{
  "model": "masked image model",
  "horizontal_flip": true,
  "method": "simmim",
  "weight_standardization": false,
  "kernel_size": 3,
  "avg_pool_shortcut": false,
  "init": "lecun_normal",
  "residual_init": "none",
  "optimizer": "adamw",
  "learning_rate": 0.002,
  "eps": 1e-06,
  "epochs": 149.5,
  "final_lr_fraction": 0.01,
  "weight_decay": 0.2
}
Rows from block 6, named by matrix and row number. Rows with one number belong to one channel. Each number is 50 + 12 x the weight over the matrix's rms, rounded and kept within 0 to 99. All counts start at 0.
# convs0: first 3x3 conv (model.blocks.6.convs.0.weight, 192x192x3x3), inputs 104-116, a 3x3 kernel for each
# convs1: second 3x3 conv (model.blocks.6.convs.1.weight, 192x192x3x3, transposed), outputs 104-116, a 3x3 kernel for each
convs0.47:46 46 45 42 54 52 48 44 35 48 56 50 46 54 60 61 39 37 43 54 54 48 71 72 45 52 45 63 58 49 58 66 58 39 40 55 52 44 37 68 49 24 48 47 55 56 50 54 55 45 53 67 39 52 62 50 43 67 63 46 55 55 74 50 56 39 66 52 39 72 54 47 40 34 21 40 59 78 40 41 44 43 47 57 53 48 32 50 65 59 56 51 53 48 60 52 58 54 48 65 44 38 40 51 61 43 36 34 48 44 48 41 50 61 41 52 59
convs0.48:47 58 55 49 47 53 48 48 49 43 49 43 55 53 51 47 46 41 50 54 54 51 48 46 54 53 52 59 57 51 69 78 77 48 48 54 48 54 46 45 56 52 46 43 40 47 53 47 64 64 58 51 56 55 50 54 33 61 63 56 48 47 51 48 49 48 59 63 57 52 56 46 55 49 49 47 39 35 44 43 37 49 56 55 55 54 57 56 54 55 48 57 47 62 61 55 52 53 50 49 56 46 59 60 49 44 47 40 49 66 49 64 81 68 45 60 54
convs0.49:47 55 56 49 49 54 52 49 50 48 55 50 51 58 53 48 46 40 45 52 48 51 54 54 50 48 48 64 52 49 78 66 70 68 49 41 41 51 53 42 50 48 40 30 26 49 51 47 52 50 55 49 45 49 58 52 40 63 49 48 48 40 40 50 52 50 55 65 52 56 58 46 53 52 46 45 41 33 34 28 38 53 55 54 56 59 52 53 55 50 50 58 57 57 62 54 52 53 48 47 54 49 58 61 52 43 41 37 49 55 53 63 71 62 58 64 55
convs0.50:47 47 53 58 50 52 58 63 54 47 50 48 49 53 51 47 48 47 49 44 44 63 56 53 61 66 56 48 44 58 62 60 79 64 56 71 42 40 32 41 61 64 49 68 62 48 57 44 50 52 52 51 49 47 46 44 36 49 54 53 59 57 52 49 52 49 56 64 63 50 51 48 48 46 47 60 45 32 45 39 40 51 50 61 61 58 54 61 59 58 56 63 61 57 54 48 52 62 53 46 53 53 56 59 49 37 49 39 61 70 59 61 69 65 47 57 60
convs0.51:58 66 53 61 40 39 74 26 13 50 45 41 51 47 49 49 52 44 18 73 63 31 58 52 47 28 27 13 31 37 41 46 45 41 32 59 27 51 52 52 51 27 50 41 34 37 56 62 41 51 61 28 37 63 28 52 45 44 35 33 38 42 39 43 49 45 60 52 45 52 62 50 18 44 54 52 47 55 42 39 45 45 55 41 66 60 38 60 49 35 49 57 51 60 64 44 70 52 38 38 49 38 52 50 37 49 37 37 46 62 53 45 45 34 65 47 41
convs0.52:61 68 50 49 56 46 39 43 46 60 58 56 54 45 53 59 50 50 51 55 48 53 54 48 49 57 56 58 61 54 57 52 60 71 55 36 53 71 76 58 63 78 56 42 37 71 39 25 45 29 32 35 24 30 62 60 46 54 47 60 46 36 37 63 74 74 53 71 78 57 66 60 53 55 39 48 51 20 48 30 19 56 50 40 63 66 49 67 58 48 60 55 49 69 66 48 68 61 48 58 58 49 42 50 35 58 54 34 65 76 62 58 70 62 58 54 23
convs0.53:40 46 45 40 41 53 45 49 52 44 52 51 38 50 49 46 42 42 41 39 49 45 47 60 49 43 56 64 47 33 68 80 47 47 34 38 48 54 38 59 62 43 55 60 61 54 64 39 45 57 31 38 62 40 62 61 36 60 65 24 40 34 21 60 62 49 63 57 42 50 47 40 46 59 65 57 58 69 41 51 68 34 40 61 41 44 62 63 62 58 42 51 68 40 45 49 62 61 58 53 50 43 57 48 43 44 39 47 65 68 55 46 55 48 25 27 42
convs0.54:50 60 72 39 42 53 42 38 46 45 54 49 51 56 56 49 48 47 61 60 62 54 54 55 45 44 56 55 49 51 66 58 60 54 36 30 52 49 35 56 59 45 49 49 37 45 46 40 53 53 49 43 37 36 58 63 41 55 62 50 38 33 31 49 50 50 45 50 50 52 52 48 64 58 49 55 54 49 51 43 42 50 50 55 50 52 51 55 57 49 48 47 51 53 49 50 52 53 50 49 49 43 54 53 44 50 44 36 44 52 41 46 56 48 43 52 42
convs0.55:47 64 62 35 48 50 34 39 38 47 52 40 45 51 49 41 44 42 62 49 42 60 59 58 60 61 66 48 47 48 69 75 68 55 54 43 27 30 27 37 35 14 29 34 23 40 25 24 47 40 40 39 41 48 77 73 53 82 82 65 35 40 36 51 52 51 47 49 49 46 42 46 60 54 48 58 52 42 51 62 63 47 42 54 39 43 50 38 44 48 54 56 60 50 56 61 46 45 51 46 43 47 46 44 44 35 36 40 56 48 47 14 13 08 21 30 33
convs0.56:62 44 44 62 53 51 51 55 64 55 57 52 56 46 46 54 55 44 52 49 43 61 51 40 46 47 51 66 41 37 64 39 54 43 34 49 40 43 38 22 47 57 28 59 58 45 48 32 51 55 39 49 58 38 49 43 33 38 40 41 49 45 28 50 50 57 55 59 64 63 57 57 60 68 66 61 57 49 52 30 34 51 44 53 55 66 66 56 54 57 51 50 57 64 64 59 52 59 58 52 51 61 57 50 33 38 42 44 56 55 49 59 63 66 44 64 64
convs0.57:68 36 27 53 38 24 57 61 50 49 47 59 54 50 56 79 55 57 50 59 58 52 48 42 30 45 31 51 56 70 68 49 52 36 51 34 33 29 21 35 45 37 31 56 45 95 64 68 57 45 81 40 41 61 51 62 62 62 47 53 48 53 21 49 62 58 53 61 68 55 59 58 32 37 46 38 19 47 56 57 49 58 47 40 56 46 52 44 47 43 53 47 38 55 44 46 48 30 42 49 55 61 69 58 41 37 39 54 67 32 26 94 42 10 76 53 22
convs0.58:47 55 58 52 51 46 55 49 47 43 47 41 51 55 54 41 44 45 49 53 49 50 50 49 49 51 55 46 55 54 57 71 69 53 45 46 52 55 48 47 53 54 47 42 44 43 48 50 44 57 62 48 50 55 38 51 41 41 56 59 40 48 50 46 50 56 48 56 64 50 55 57 58 50 40 54 48 40 48 43 40 51 53 51 56 55 59 57 52 47 53 56 45 56 59 57 48 53 51 53 51 47 51 48 50 46 47 40 58 64 53 68 70 68 54 52 51
convs0.59:46 60 56 48 56 47 49 42 47 45 44 60 53 58 42 49 50 50 48 67 62 60 57 46 51 46 43 60 67 49 56 56 62 65 30 35 57 65 49 58 56 44 59 61 56 39 53 51 42 55 52 36 50 42 50 70 42 40 44 50 33 29 25 46 45 56 49 60 55 45 59 53 53 67 59 55 59 41 53 49 48 54 58 51 53 58 63 68 56 55 52 63 52 56 64 57 65 58 60 43 53 49 44 51 42 49 55 54 49 65 45 58 63 32 56 51 42
convs0.60:58 41 48 57 50 53 62 49 60 55 41 35 46 58 46 47 48 41 48 47 42 50 53 50 51 55 58 56 40 46 60 64 61 45 46 62 39 46 45 25 48 50 32 55 54 51 60 45 48 61 48 53 56 45 45 48 35 45 60 44 48 60 48 51 47 55 53 59 66 55 57 52 59 46 39 62 50 46 55 46 45 48 50 58 56 50 63 57 61 58 60 52 50 58 64 61 50 57 60 57 54 53 48 53 46 42 42 36 56 56 51 46 72 65 37 56 62
convs0.61:47 54 45 64 49 50 55 58 55 47 57 54 54 52 56 51 50 54 51 51 44 59 53 53 48 51 57 75 57 50 66 76 72 45 42 47 51 54 50 56 65 59 48 45 44 44 41 44 45 50 49 47 57 55 53 46 31 55 57 45 45 39 37 43 51 51 54 64 59 52 56 46 54 48 46 56 42 34 37 31 28 44 53 52 53 52 52 45 51 49 55 65 52 65 51 52 49 55 51 48 55 48 53 52 45 48 48 43 57 73 56 59 79 74 44 51 52
convs0.62:53 59 59 55 51 54 50 46 46 49 50 53 54 58 58 46 47 50 52 59 55 56 58 57 52 52 53 58 57 49 62 66 64 55 39 44 46 52 51 54 56 53 59 51 47 48 43 51 43 49 59 47 47 48 50 48 38 46 47 45 37 31 41 44 49 50 44 57 58 44 56 55 53 52 42 56 53 45 46 41 40 53 60 55 57 60 55 57 54 50 56 63 54 58 61 57 53 56 51 47 57 49 51 50 49 49 44 37 54 58 40 63 66 47 52 55 51
convs0.63:53 44 39 42 48 44 31 59 39 68 45 49 79 32 43 52 45 55 36 53 66 42 34 56 43 42 28 61 60 45 65 64 71 48 32 51 55 38 38 43 51 35 49 59 58 76 56 70 73 47 80 48 46 48 36 51 49 56 61 65 27 43 35 53 44 43 75 59 64 50 55 51 30 33 27 38 20 39 46 34 35 48 48 37 64 61 38 34 30 31 56 51 39 82 59 24 41 37 27 50 57 50 63 59 36 29 34 46 49 30 39 84 74 00 41 51 36
convs0.64:46 52 61 51 48 59 61 57 47 41 52 54 55 59 45 45 52 51 36 52 54 62 48 49 53 45 48 51 70 52 42 54 57 57 40 53 39 48 42 42 38 36 56 54 51 36 54 48 41 49 46 42 52 50 42 68 46 35 34 43 37 27 50 42 43 47 55 56 51 53 64 54 54 47 46 51 50 43 49 42 32 47 43 45 54 62 55 54 56 60 56 55 58 55 55 59 59 64 62 58 51 45 50 29 35 58 55 53 44 66 60 58 60 67 50 40 47
convs0.65:43 48 56 51 55 65 52 52 49 45 51 47 61 68 53 46 43 37 43 40 40 53 51 57 52 51 50 39 36 45 46 55 71 42 49 63 13 20 19 33 47 36 36 43 35 73 62 61 47 52 51 23 36 46 23 31 35 42 56 54 28 43 44 50 52 56 63 64 61 52 51 47 73 60 48 64 52 54 52 50 58 30 45 55 36 54 59 32 47 39 27 49 51 50 57 59 45 54 46 42 51 52 57 53 34 42 51 32 47 73 74 55 73 26 67 62 21
convs0.66:50 54 65 66 53 48 67 54 45 43 53 56 60 70 53 40 54 52 55 61 62 62 51 53 54 40 41 50 74 57 53 73 63 62 39 44 54 56 41 49 48 51 49 65 55 40 44 52 37 53 58 38 50 44 43 57 48 38 49 50 34 23 36 42 48 48 36 55 61 47 64 70 55 60 66 61 54 45 58 42 29 46 55 52 51 56 49 53 62 57 47 59 62 56 63 55 43 58 58 48 47 54 42 50 51 54 46 49 50 53 42 56 51 45 58 44 50
convs0.67:70 60 35 76 66 48 53 49 46 41 38 44 42 47 40 40 40 41 58 45 38 61 39 37 69 59 47 40 45 72 30 46 76 39 43 80 79 77 22 59 66 51 51 53 46 31 67 62 53 87 76 54 86 66 40 71 78 65 86 78 62 70 68 56 53 56 52 45 54 58 49 53 74 48 40 72 59 36 76 77 72 49 41 47 56 40 46 55 55 49 53 39 46 51 43 38 54 48 49 39 54 43 47 56 50 52 50 53 74 87 96 57 78 71 72 62 54
convs0.68:51 43 56 62 55 56 66 63 55 44 40 46 55 60 44 44 46 39 45 45 43 58 59 52 52 62 54 52 49 48 55 67 66 51 45 54 46 52 45 36 48 57 44 49 44 50 60 48 46 56 58 51 51 51 48 51 44 45 46 47 46 48 43 55 57 61 49 58 63 54 59 56 51 47 46 55 38 30 49 38 42 57 54 55 52 56 62 59 64 62 62 60 57 58 59 53 50 61 51 51 58 64 57 57 50 35 43 34 46 54 55 62 78 72 52 61 57
convs0.69:58 55 51 52 43 56 53 57 49 41 61 51 42 57 52 47 57 44 49 53 54 54 59 72 50 51 51 58 51 49 65 65 59 52 46 42 48 52 53 48 50 53 44 59 51 42 50 45 54 59 52 48 37 36 44 38 35 50 46 41 49 34 44 43 50 47 55 64 53 59 66 58 49 47 53 52 45 66 45 36 37 44 59 60 49 55 45 73 65 60 46 64 62 39 51 50 59 68 56 44 49 51 56 55 53 42 44 35 53 67 55 60 68 58 49 64 53
convs0.70:41 49 55 54 55 57 44 45 44 45 47 52 64 62 62 78 71 63 34 42 49 66 65 66 48 42 49 52 58 57 58 60 52 59 34 21 59 62 60 40 42 20 36 28 21 49 52 70 60 51 63 37 35 51 39 49 49 22 32 40 54 40 44 47 47 52 39 42 41 48 45 48 64 52 39 60 59 65 54 54 66 19 28 36 43 44 48 79 81 82 08 09 19 41 42 50 79 83 83 51 49 47 50 53 51 50 52 56 61 63 63 55 64 58 28 30 31
convs0.71:31 32 22 55 63 30 49 53 35 39 36 40 45 56 45 44 52 43 39 38 34 70 68 67 47 53 42 47 53 65 38 33 60 38 27 33 54 81 68 36 60 72 28 28 34 80 88 53 72 68 72 65 62 77 53 64 56 42 44 52 52 39 47 64 66 65 69 64 65 64 62 64 51 68 80 53 59 77 53 47 70 49 49 46 56 54 58 67 62 65 41 29 35 41 51 50 57 57 51 47 47 60 46 56 49 53 56 49 21 22 15 18 31 30 26 31 31
convs0.72:47 42 36 62 60 58 68 63 60 54 50 47 33 38 37 64 56 55 36 45 41 63 49 46 72 62 55 41 54 55 69 67 60 60 46 47 51 46 41 76 85 82 38 41 46 45 49 51 43 33 37 52 31 28 48 74 64 52 58 68 47 33 46 45 39 37 75 68 67 57 50 55 49 35 20 36 42 63 68 62 72 57 63 60 53 50 50 42 48 43 55 53 53 45 44 42 40 40 43 63 66 62 46 47 48 47 52 56 55 49 45 69 74 80 65 76 83
convs0.73:62 58 47 51 52 53 44 45 68 48 46 56 44 49 61 48 43 45 40 55 43 50 58 43 45 47 45 65 57 45 64 62 69 56 51 43 62 69 61 59 65 64 37 43 41 65 61 44 65 42 27 55 47 44 75 69 27 75 59 48 47 37 35 37 46 60 32 57 65 41 67 50 39 50 49 42 47 40 28 36 44 58 47 46 62 48 35 59 51 47 58 52 48 60 52 42 64 46 45 38 51 58 44 66 55 59 52 52 47 52 60 51 61 79 49 42 47
convs0.74:56 59 52 48 52 54 63 65 66 40 45 49 52 58 53 55 55 57 58 59 57 52 51 47 38 37 39 26 29 40 47 50 55 50 38 23 56 57 62 85 78 74 57 54 48 55 54 54 52 53 63 28 33 50 35 40 45 21 29 35 20 19 24 54 50 53 65 65 63 55 52 41 72 64 42 65 67 46 50 55 52 38 40 38 41 38 42 71 71 75 41 49 37 39 43 38 61 68 65 39 51 43 62 69 57 41 40 28 64 70 69 49 51 56 45 43 37
convs0.75:49 63 51 62 62 43 59 57 49 48 54 54 42 53 39 39 40 47 60 59 44 58 48 46 50 50 50 69 83 66 52 87 64 44 60 51 49 54 51 52 61 56 61 60 53 52 57 60 39 56 58 26 42 55 62 67 47 50 62 46 47 61 48 47 51 59 50 57 59 43 53 43 55 48 38 61 52 43 46 40 20 47 50 48 55 46 53 57 58 57 54 57 50 55 51 41 54 53 53 46 56 41 46 55 46 42 38 37 60 80 58 57 77 55 38 36 15
convs1.47:69 48 41 72 59 46 60 67 65 52 60 57 48 62 67 54 56 62 56 45 61 30 51 87 42 59 54 46 47 47 57 56 47 64 54 43 55 68 58 55 56 51 55 51 45 51 55 56 58 62 63 64 60 56 48 45 57 54 52 54 55 46 45 51 44 38 53 45 33 44 39 56 54 42 57 34 44 80 43 38 25 54 58 61 67 56 60 53 71 55 56 45 45 59 59 42 57 55 50 53 50 43 47 67 67 53 57 44 49 55 60 59 63 62 56 58 63
convs1.48:58 54 56 56 41 51 53 46 55 45 49 44 43 54 37 40 52 42 38 37 38 33 19 27 40 31 43 42 38 40 35 35 41 42 46 45 54 50 42 62 65 56 62 58 51 55 57 54 53 55 50 46 46 47 47 48 47 53 55 56 43 40 47 42 43 48 53 48 51 50 49 46 37 36 45 39 53 54 51 54 48 44 42 42 54 47 55 49 46 51 54 52 46 58 44 36 48 48 44 62 63 66 60 55 44 52 60 50 33 36 42 31 34 35 49 48 42
convs1.49:66 50 60 61 44 53 52 40 59 47 43 47 40 43 45 50 48 48 46 38 49 31 27 29 38 37 40 42 49 53 35 35 38 35 43 41 57 57 52 66 67 57 67 65 58 58 54 53 62 57 53 56 53 49 55 54 53 53 56 56 47 47 50 40 39 40 55 49 51 48 48 53 48 47 48 42 46 50 47 46 46 42 35 44 47 47 53 52 51 61 54 43 45 48 47 42 49 48 44 56 61 66 54 51 47 48 54 48 40 41 42 37 36 36 44 51 44
convs1.50:62 56 74 60 50 62 40 41 55 32 51 44 42 53 38 52 48 52 43 34 36 54 43 37 43 49 52 46 44 44 45 46 46 46 52 46 53 55 46 69 67 53 65 71 59 48 44 46 46 41 41 41 39 38 46 47 49 46 44 48 45 38 43 46 50 47 43 46 51 51 51 46 47 49 47 47 56 43 45 63 49 52 49 48 55 55 45 48 56 54 41 53 46 41 42 21 54 60 55 53 66 63 51 55 52 52 53 61 35 39 45 35 35 43 49 50 49
convs1.51:29 49 53 24 34 62 41 25 62 41 51 53 49 50 50 59 56 63 79 67 43 59 52 63 33 39 65 37 34 36 34 28 43 38 33 47 48 41 32 57 59 35 54 72 47 53 60 70 61 68 71 60 66 63 31 42 75 35 46 57 44 48 43 54 46 60 61 44 47 54 45 47 61 62 30 62 46 38 49 56 67 52 48 45 49 38 60 48 45 60 56 56 52 50 57 59 47 55 51 47 68 25 55 58 36 49 56 32 55 64 47 43 50 51 52 55 68
convs1.52:73 50 47 52 45 35 42 29 44 50 49 54 52 59 47 45 46 44 60 60 32 37 40 25 35 21 17 22 14 06 16 07 02 24 10 07 56 50 51 65 55 50 53 57 51 60 56 54 57 55 55 46 48 45 42 54 63 36 48 53 33 49 41 44 53 63 57 59 70 55 51 56 42 36 10 38 31 20 49 28 33 62 57 53 53 35 33 35 42 58 66 59 60 67 66 61 51 58 57 42 61 43 39 57 69 63 62 59 47 40 33 30 27 25 29 25 22
convs1.53:24 51 74 25 47 68 50 54 52 58 50 40 49 57 55 43 37 46 19 51 81 28 47 69 49 40 49 37 49 58 44 35 52 36 32 53 53 48 46 47 29 35 34 29 33 47 40 47 55 41 54 55 43 55 49 45 42 53 43 39 37 30 34 68 52 39 63 50 42 63 56 51 29 38 52 14 44 67 33 40 59 54 52 44 58 64 63 48 57 60 50 55 51 38 44 46 61 55 46 46 46 56 53 41 36 80 50 59 37 48 58 46 46 40 37 43 42
convs1.54:54 45 46 50 42 50 42 36 47 59 50 48 52 50 46 48 45 50 53 49 51 30 23 32 31 24 30 20 22 29 11 10 13 09 08 03 55 54 55 51 52 54 49 48 48 57 57 55 63 61 57 59 58 52 49 50 43 49 51 48 45 49 47 52 49 50 53 51 55 50 51 53 46 41 40 44 46 45 43 45 42 45 45 51 45 44 50 41 39 40 54 50 51 51 47 50 50 44 46 58 58 57 52 52 48 56 58 53 38 36 31 35 36 31 40 42 30
convs1.55:42 46 65 44 34 52 53 56 66 55 52 45 46 53 41 50 55 58 23 14 15 50 37 30 63 54 49 51 36 51 51 47 42 55 53 47 39 39 52 43 40 40 78 65 58 49 54 50 52 58 54 50 50 48 45 32 40 52 41 43 64 66 68 57 51 47 65 71 74 63 71 77 30 18 32 45 34 32 59 46 43 39 42 51 51 39 45 61 51 56 49 49 51 53 48 52 64 50 62 66 55 52 62 63 62 40 43 41 47 49 56 42 43 42 52 57 59
convs1.56:40 40 59 54 39 52 47 49 48 60 57 40 52 46 50 50 48 54 37 38 56 68 53 41 59 59 42 46 52 51 41 47 44 39 47 45 50 54 46 39 45 40 51 55 41 45 44 47 55 48 49 51 46 45 51 47 46 36 35 46 45 46 51 44 38 45 44 53 61 45 42 48 39 56 56 72 72 52 56 58 45 54 44 57 55 53 63 36 46 55 42 50 51 37 52 59 49 52 45 48 31 36 54 43 41 57 67 67 36 45 45 38 48 48 50 55 50
convs1.57:55 24 48 62 49 27 54 57 20 58 58 52 47 44 43 50 55 55 25 33 42 53 39 18 55 35 29 57 54 46 49 37 50 44 41 49 37 39 74 41 34 65 51 47 49 47 48 53 51 43 58 46 40 54 53 43 45 46 40 62 39 44 56 45 45 57 55 62 61 43 51 50 29 16 49 55 44 46 68 37 24 49 42 50 63 48 26 53 52 23 51 60 53 44 52 37 54 50 45 56 52 35 42 62 44 25 51 66 62 43 13 60 54 33 44 69 66
convs1.58:55 46 54 40 31 55 42 34 54 42 42 50 47 48 43 45 46 40 51 49 38 39 35 25 43 34 38 41 38 37 38 36 37 44 40 40 57 42 48 60 56 58 59 56 56 58 54 54 55 48 51 46 46 49 50 42 44 54 46 52 42 32 42 42 45 52 45 42 55 45 42 51 44 43 46 46 51 46 57 48 41 47 44 43 48 47 55 47 49 54 50 52 54 33 49 54 51 52 42 51 60 68 46 49 49 52 52 48 34 34 41 32 28 34 46 41 41
convs1.59:43 45 39 42 45 60 49 38 55 43 55 43 49 46 50 42 54 40 59 66 48 59 52 34 35 27 53 41 47 38 46 39 34 46 44 47 55 47 59 56 47 58 50 53 57 59 56 50 55 51 53 45 50 50 56 37 48 51 34 57 48 34 46 39 39 46 54 48 53 45 42 47 61 61 51 64 55 49 42 37 64 44 33 43 52 50 53 59 53 57 47 48 39 32 58 53 43 55 49 39 58 60 40 50 46 30 53 57 41 37 41 43 43 44 45 55 54
convs1.60:49 53 68 46 45 59 41 44 55 51 56 49 52 49 54 46 49 48 51 44 41 57 36 31 64 49 34 45 40 44 46 46 49 41 48 51 47 54 40 57 70 54 58 66 56 49 49 52 48 49 54 51 43 48 42 39 41 41 45 48 40 39 46 49 44 57 40 41 47 49 45 48 44 36 41 50 45 47 64 63 44 54 53 57 56 41 62 45 40 49 48 55 58 42 57 49 60 57 29 55 57 51 48 53 34 57 65 41 40 43 38 36 44 34 44 52 46
convs1.61:67 60 60 62 49 47 46 28 39 50 55 53 36 48 41 31 44 42 47 49 49 47 31 42 37 22 28 53 48 44 41 41 40 41 45 44 54 57 37 59 67 44 58 59 48 45 49 46 49 53 45 46 44 44 50 54 50 49 49 47 46 39 43 42 51 49 39 47 55 50 49 45 52 51 56 40 56 63 42 45 46 42 44 47 60 52 46 54 48 57 50 57 58 53 31 38 45 41 41 56 57 58 56 47 51 48 56 50 43 48 50 33 41 43 48 44 49
convs1.62:67 40 50 50 42 60 46 29 55 46 46 39 40 46 41 46 51 45 61 53 42 54 44 36 41 38 37 40 40 38 40 37 32 41 38 34 50 50 51 55 58 55 58 61 61 57 53 52 57 54 51 52 48 49 50 45 51 50 49 54 46 39 49 41 45 47 50 46 55 43 42 45 53 47 45 54 53 48 53 45 41 46 41 47 48 47 50 48 48 51 53 50 48 47 45 42 52 51 42 54 60 57 52 55 51 57 59 49 41 44 42 44 42 35 49 46 39
convs1.63:61 40 47 48 42 48 75 41 36 55 51 51 37 42 41 53 54 49 57 43 42 62 29 45 38 26 50 46 34 36 40 20 29 38 27 36 27 43 64 35 40 68 49 43 54 54 60 64 50 53 73 53 51 77 64 58 71 53 52 72 60 57 61 54 49 51 65 66 54 55 64 50 47 43 50 65 42 58 51 41 63 60 46 41 78 52 33 86 58 55 48 38 29 99 60 22 68 54 51 39 44 57 67 59 46 43 38 40 63 48 29 63 55 54 70 61 54
convs1.64:44 37 47 46 33 60 50 43 48 57 44 36 49 45 40 53 42 47 52 51 42 47 47 47 12 16 36 46 45 44 36 32 41 35 33 43 51 41 46 44 48 48 56 62 56 53 55 55 48 52 47 45 51 46 56 58 58 46 43 50 45 39 39 42 47 48 43 42 57 40 41 49 52 56 56 42 49 49 33 44 44 59 39 45 45 47 47 57 49 57 59 50 58 50 42 45 48 49 51 39 57 60 52 45 35 54 46 55 39 38 47 36 34 48 54 55 50
convs1.65:62 53 50 22 22 34 24 28 60 55 52 60 48 50 52 47 55 43 50 44 42 19 11 14 38 44 63 18 07 01 17 10 15 30 29 42 51 44 33 68 67 60 50 61 47 61 62 58 60 61 57 49 46 40 44 49 41 54 65 62 49 57 40 43 49 50 55 50 41 58 38 21 46 54 55 36 52 56 65 65 72 46 46 45 45 47 48 34 37 52 51 52 53 56 60 61 57 63 59 60 59 62 48 46 48 73 46 41 32 36 32 30 33 32 68 58 52
convs1.66:64 37 40 56 58 54 30 34 46 48 57 51 52 53 39 42 44 52 73 63 35 73 62 32 44 33 46 44 50 38 38 35 33 31 28 30 45 44 46 61 64 54 67 77 65 58 53 54 54 48 53 50 51 50 55 55 58 52 45 48 45 38 37 47 49 51 42 45 54 46 47 40 67 65 43 67 53 33 46 49 72 34 32 61 41 46 48 62 57 60 46 55 58 58 61 46 44 45 49 53 61 45 61 61 57 44 40 33 56 55 51 46 39 39 39 37 33
convs1.67:37 66 44 24 72 66 33 55 63 50 51 44 59 58 52 46 47 54 29 68 56 26 51 60 44 68 57 49 53 45 48 54 79 51 69 84 38 36 36 40 54 42 30 48 38 24 24 37 21 17 36 28 16 31 52 48 35 40 35 38 39 31 31 71 55 30 68 37 22 57 29 32 40 57 56 45 57 64 44 50 59 25 42 41 30 53 42 39 52 42 42 54 52 51 58 49 42 47 45 66 69 50 26 62 30 29 32 36 56 50 54 46 48 55 70 56 59
convs1.68:66 51 71 47 47 64 44 45 56 39 49 43 52 55 58 46 39 36 50 39 38 53 37 27 52 50 45 45 46 42 44 45 46 46 49 48 49 51 46 70 70 55 63 72 58 58 55 57 56 52 55 48 51 50 52 45 47 49 49 52 44 39 42 47 47 50 45 40 49 54 43 49 50 34 46 46 44 45 47 56 51 57 39 53 51 49 56 51 49 57 52 59 54 35 55 41 53 46 40 43 61 55 45 55 46 50 47 47 41 44 45 36 40 44 45 50 49
convs1.69:59 36 47 65 49 61 46 31 45 50 47 41 53 58 51 46 42 50 44 39 56 47 43 59 43 31 44 42 44 46 39 39 42 37 41 43 47 47 35 58 52 36 67 70 59 53 50 49 56 53 43 55 49 41 51 50 46 47 45 36 48 36 28 54 48 42 50 46 46 43 46 47 41 40 48 43 50 59 51 52 59 64 44 42 43 46 46 45 51 61 59 55 47 32 40 37 38 56 65 39 45 42 59 66 57 51 62 53 43 51 52 45 41 41 53 53 42
convs1.70:29 26 30 43 43 46 53 53 49 67 63 56 48 42 42 55 54 65 66 52 63 62 46 66 46 32 53 61 56 64 53 47 63 42 43 55 21 31 40 51 59 51 37 44 37 53 57 56 68 66 60 55 63 59 65 60 67 65 60 59 37 29 34 39 41 40 26 33 28 29 32 33 76 72 75 68 57 66 57 39 47 54 52 52 54 49 49 56 51 47 79 48 49 55 47 39 28 32 30 72 73 81 64 57 46 53 63 53 79 74 64 54 39 40 57 54 60
convs1.71:46 55 60 60 65 67 48 56 57 56 55 54 55 48 43 59 50 55 44 46 24 55 52 53 50 57 58 48 55 47 66 80 63 75 86 71 62 54 52 80 69 46 56 55 24 54 54 54 69 65 62 48 53 45 53 43 43 52 43 45 37 29 36 47 37 61 41 30 47 72 57 64 31 27 32 59 55 61 40 40 52 58 48 56 50 49 60 49 58 39 64 55 57 47 52 63 55 47 52 62 61 65 57 45 50 63 43 64 70 70 52 55 61 45 45 41 46
convs1.72:40 33 40 55 33 46 36 32 37 46 51 49 50 42 49 55 60 55 66 58 64 48 34 36 44 41 34 45 41 41 35 37 34 59 60 55 26 28 36 12 19 28 48 41 43 33 29 31 25 28 34 44 43 47 32 24 28 08 05 06 38 30 33 54 54 57 34 38 41 17 19 16 58 52 47 53 41 34 58 55 54 45 39 39 62 62 64 41 44 53 46 44 47 46 43 42 59 51 55 47 37 44 46 51 57 55 52 60 34 29 38 54 53 55 38 35 34
convs1.73:45 56 76 61 53 61 43 39 57 48 49 58 49 55 52 63 55 48 50 73 64 43 39 40 39 23 20 46 47 40 43 35 25 34 32 21 61 42 35 59 43 45 42 31 47 54 58 57 56 53 71 47 45 57 50 55 59 49 59 71 43 52 58 58 46 41 61 52 42 50 36 26 54 65 37 50 57 52 39 32 54 34 41 38 69 56 48 42 39 57 41 42 44 48 63 53 37 45 44 65 80 67 62 63 49 52 68 51 36 36 44 22 28 37 34 32 49
convs1.74:58 55 58 26 16 19 01 00 15 45 49 44 51 41 57 54 58 66 55 41 54 46 55 56 44 46 48 65 70 58 49 48 34 55 54 47 47 36 31 41 34 38 54 46 50 67 65 66 61 59 57 41 41 48 40 34 41 43 38 42 35 31 39 32 39 45 57 63 65 57 53 58 70 63 62 37 38 41 52 44 52 69 67 76 53 46 44 55 52 59 71 66 56 48 41 40 56 51 51 28 29 33 69 69 65 60 62 58 43 43 39 36 32 34 31 21 22
convs1.75:70 69 54 50 49 53 47 29 39 52 59 49 53 52 49 43 42 43 47 62 44 48 46 49 40 23 31 50 44 40 36 31 33 35 30 38 43 43 47 63 69 55 60 72 62 54 54 51 54 53 53 49 51 51 49 44 49 45 38 40 42 38 37 46 44 46 53 53 59 62 53 55 53 55 40 36 43 48 46 41 52 49 42 50 50 52 49 51 49 58 63 59 44 37 40 31 51 48 52 47 62 57 64 64 65 50 49 37 36 49 41 30 36 31 45 45 43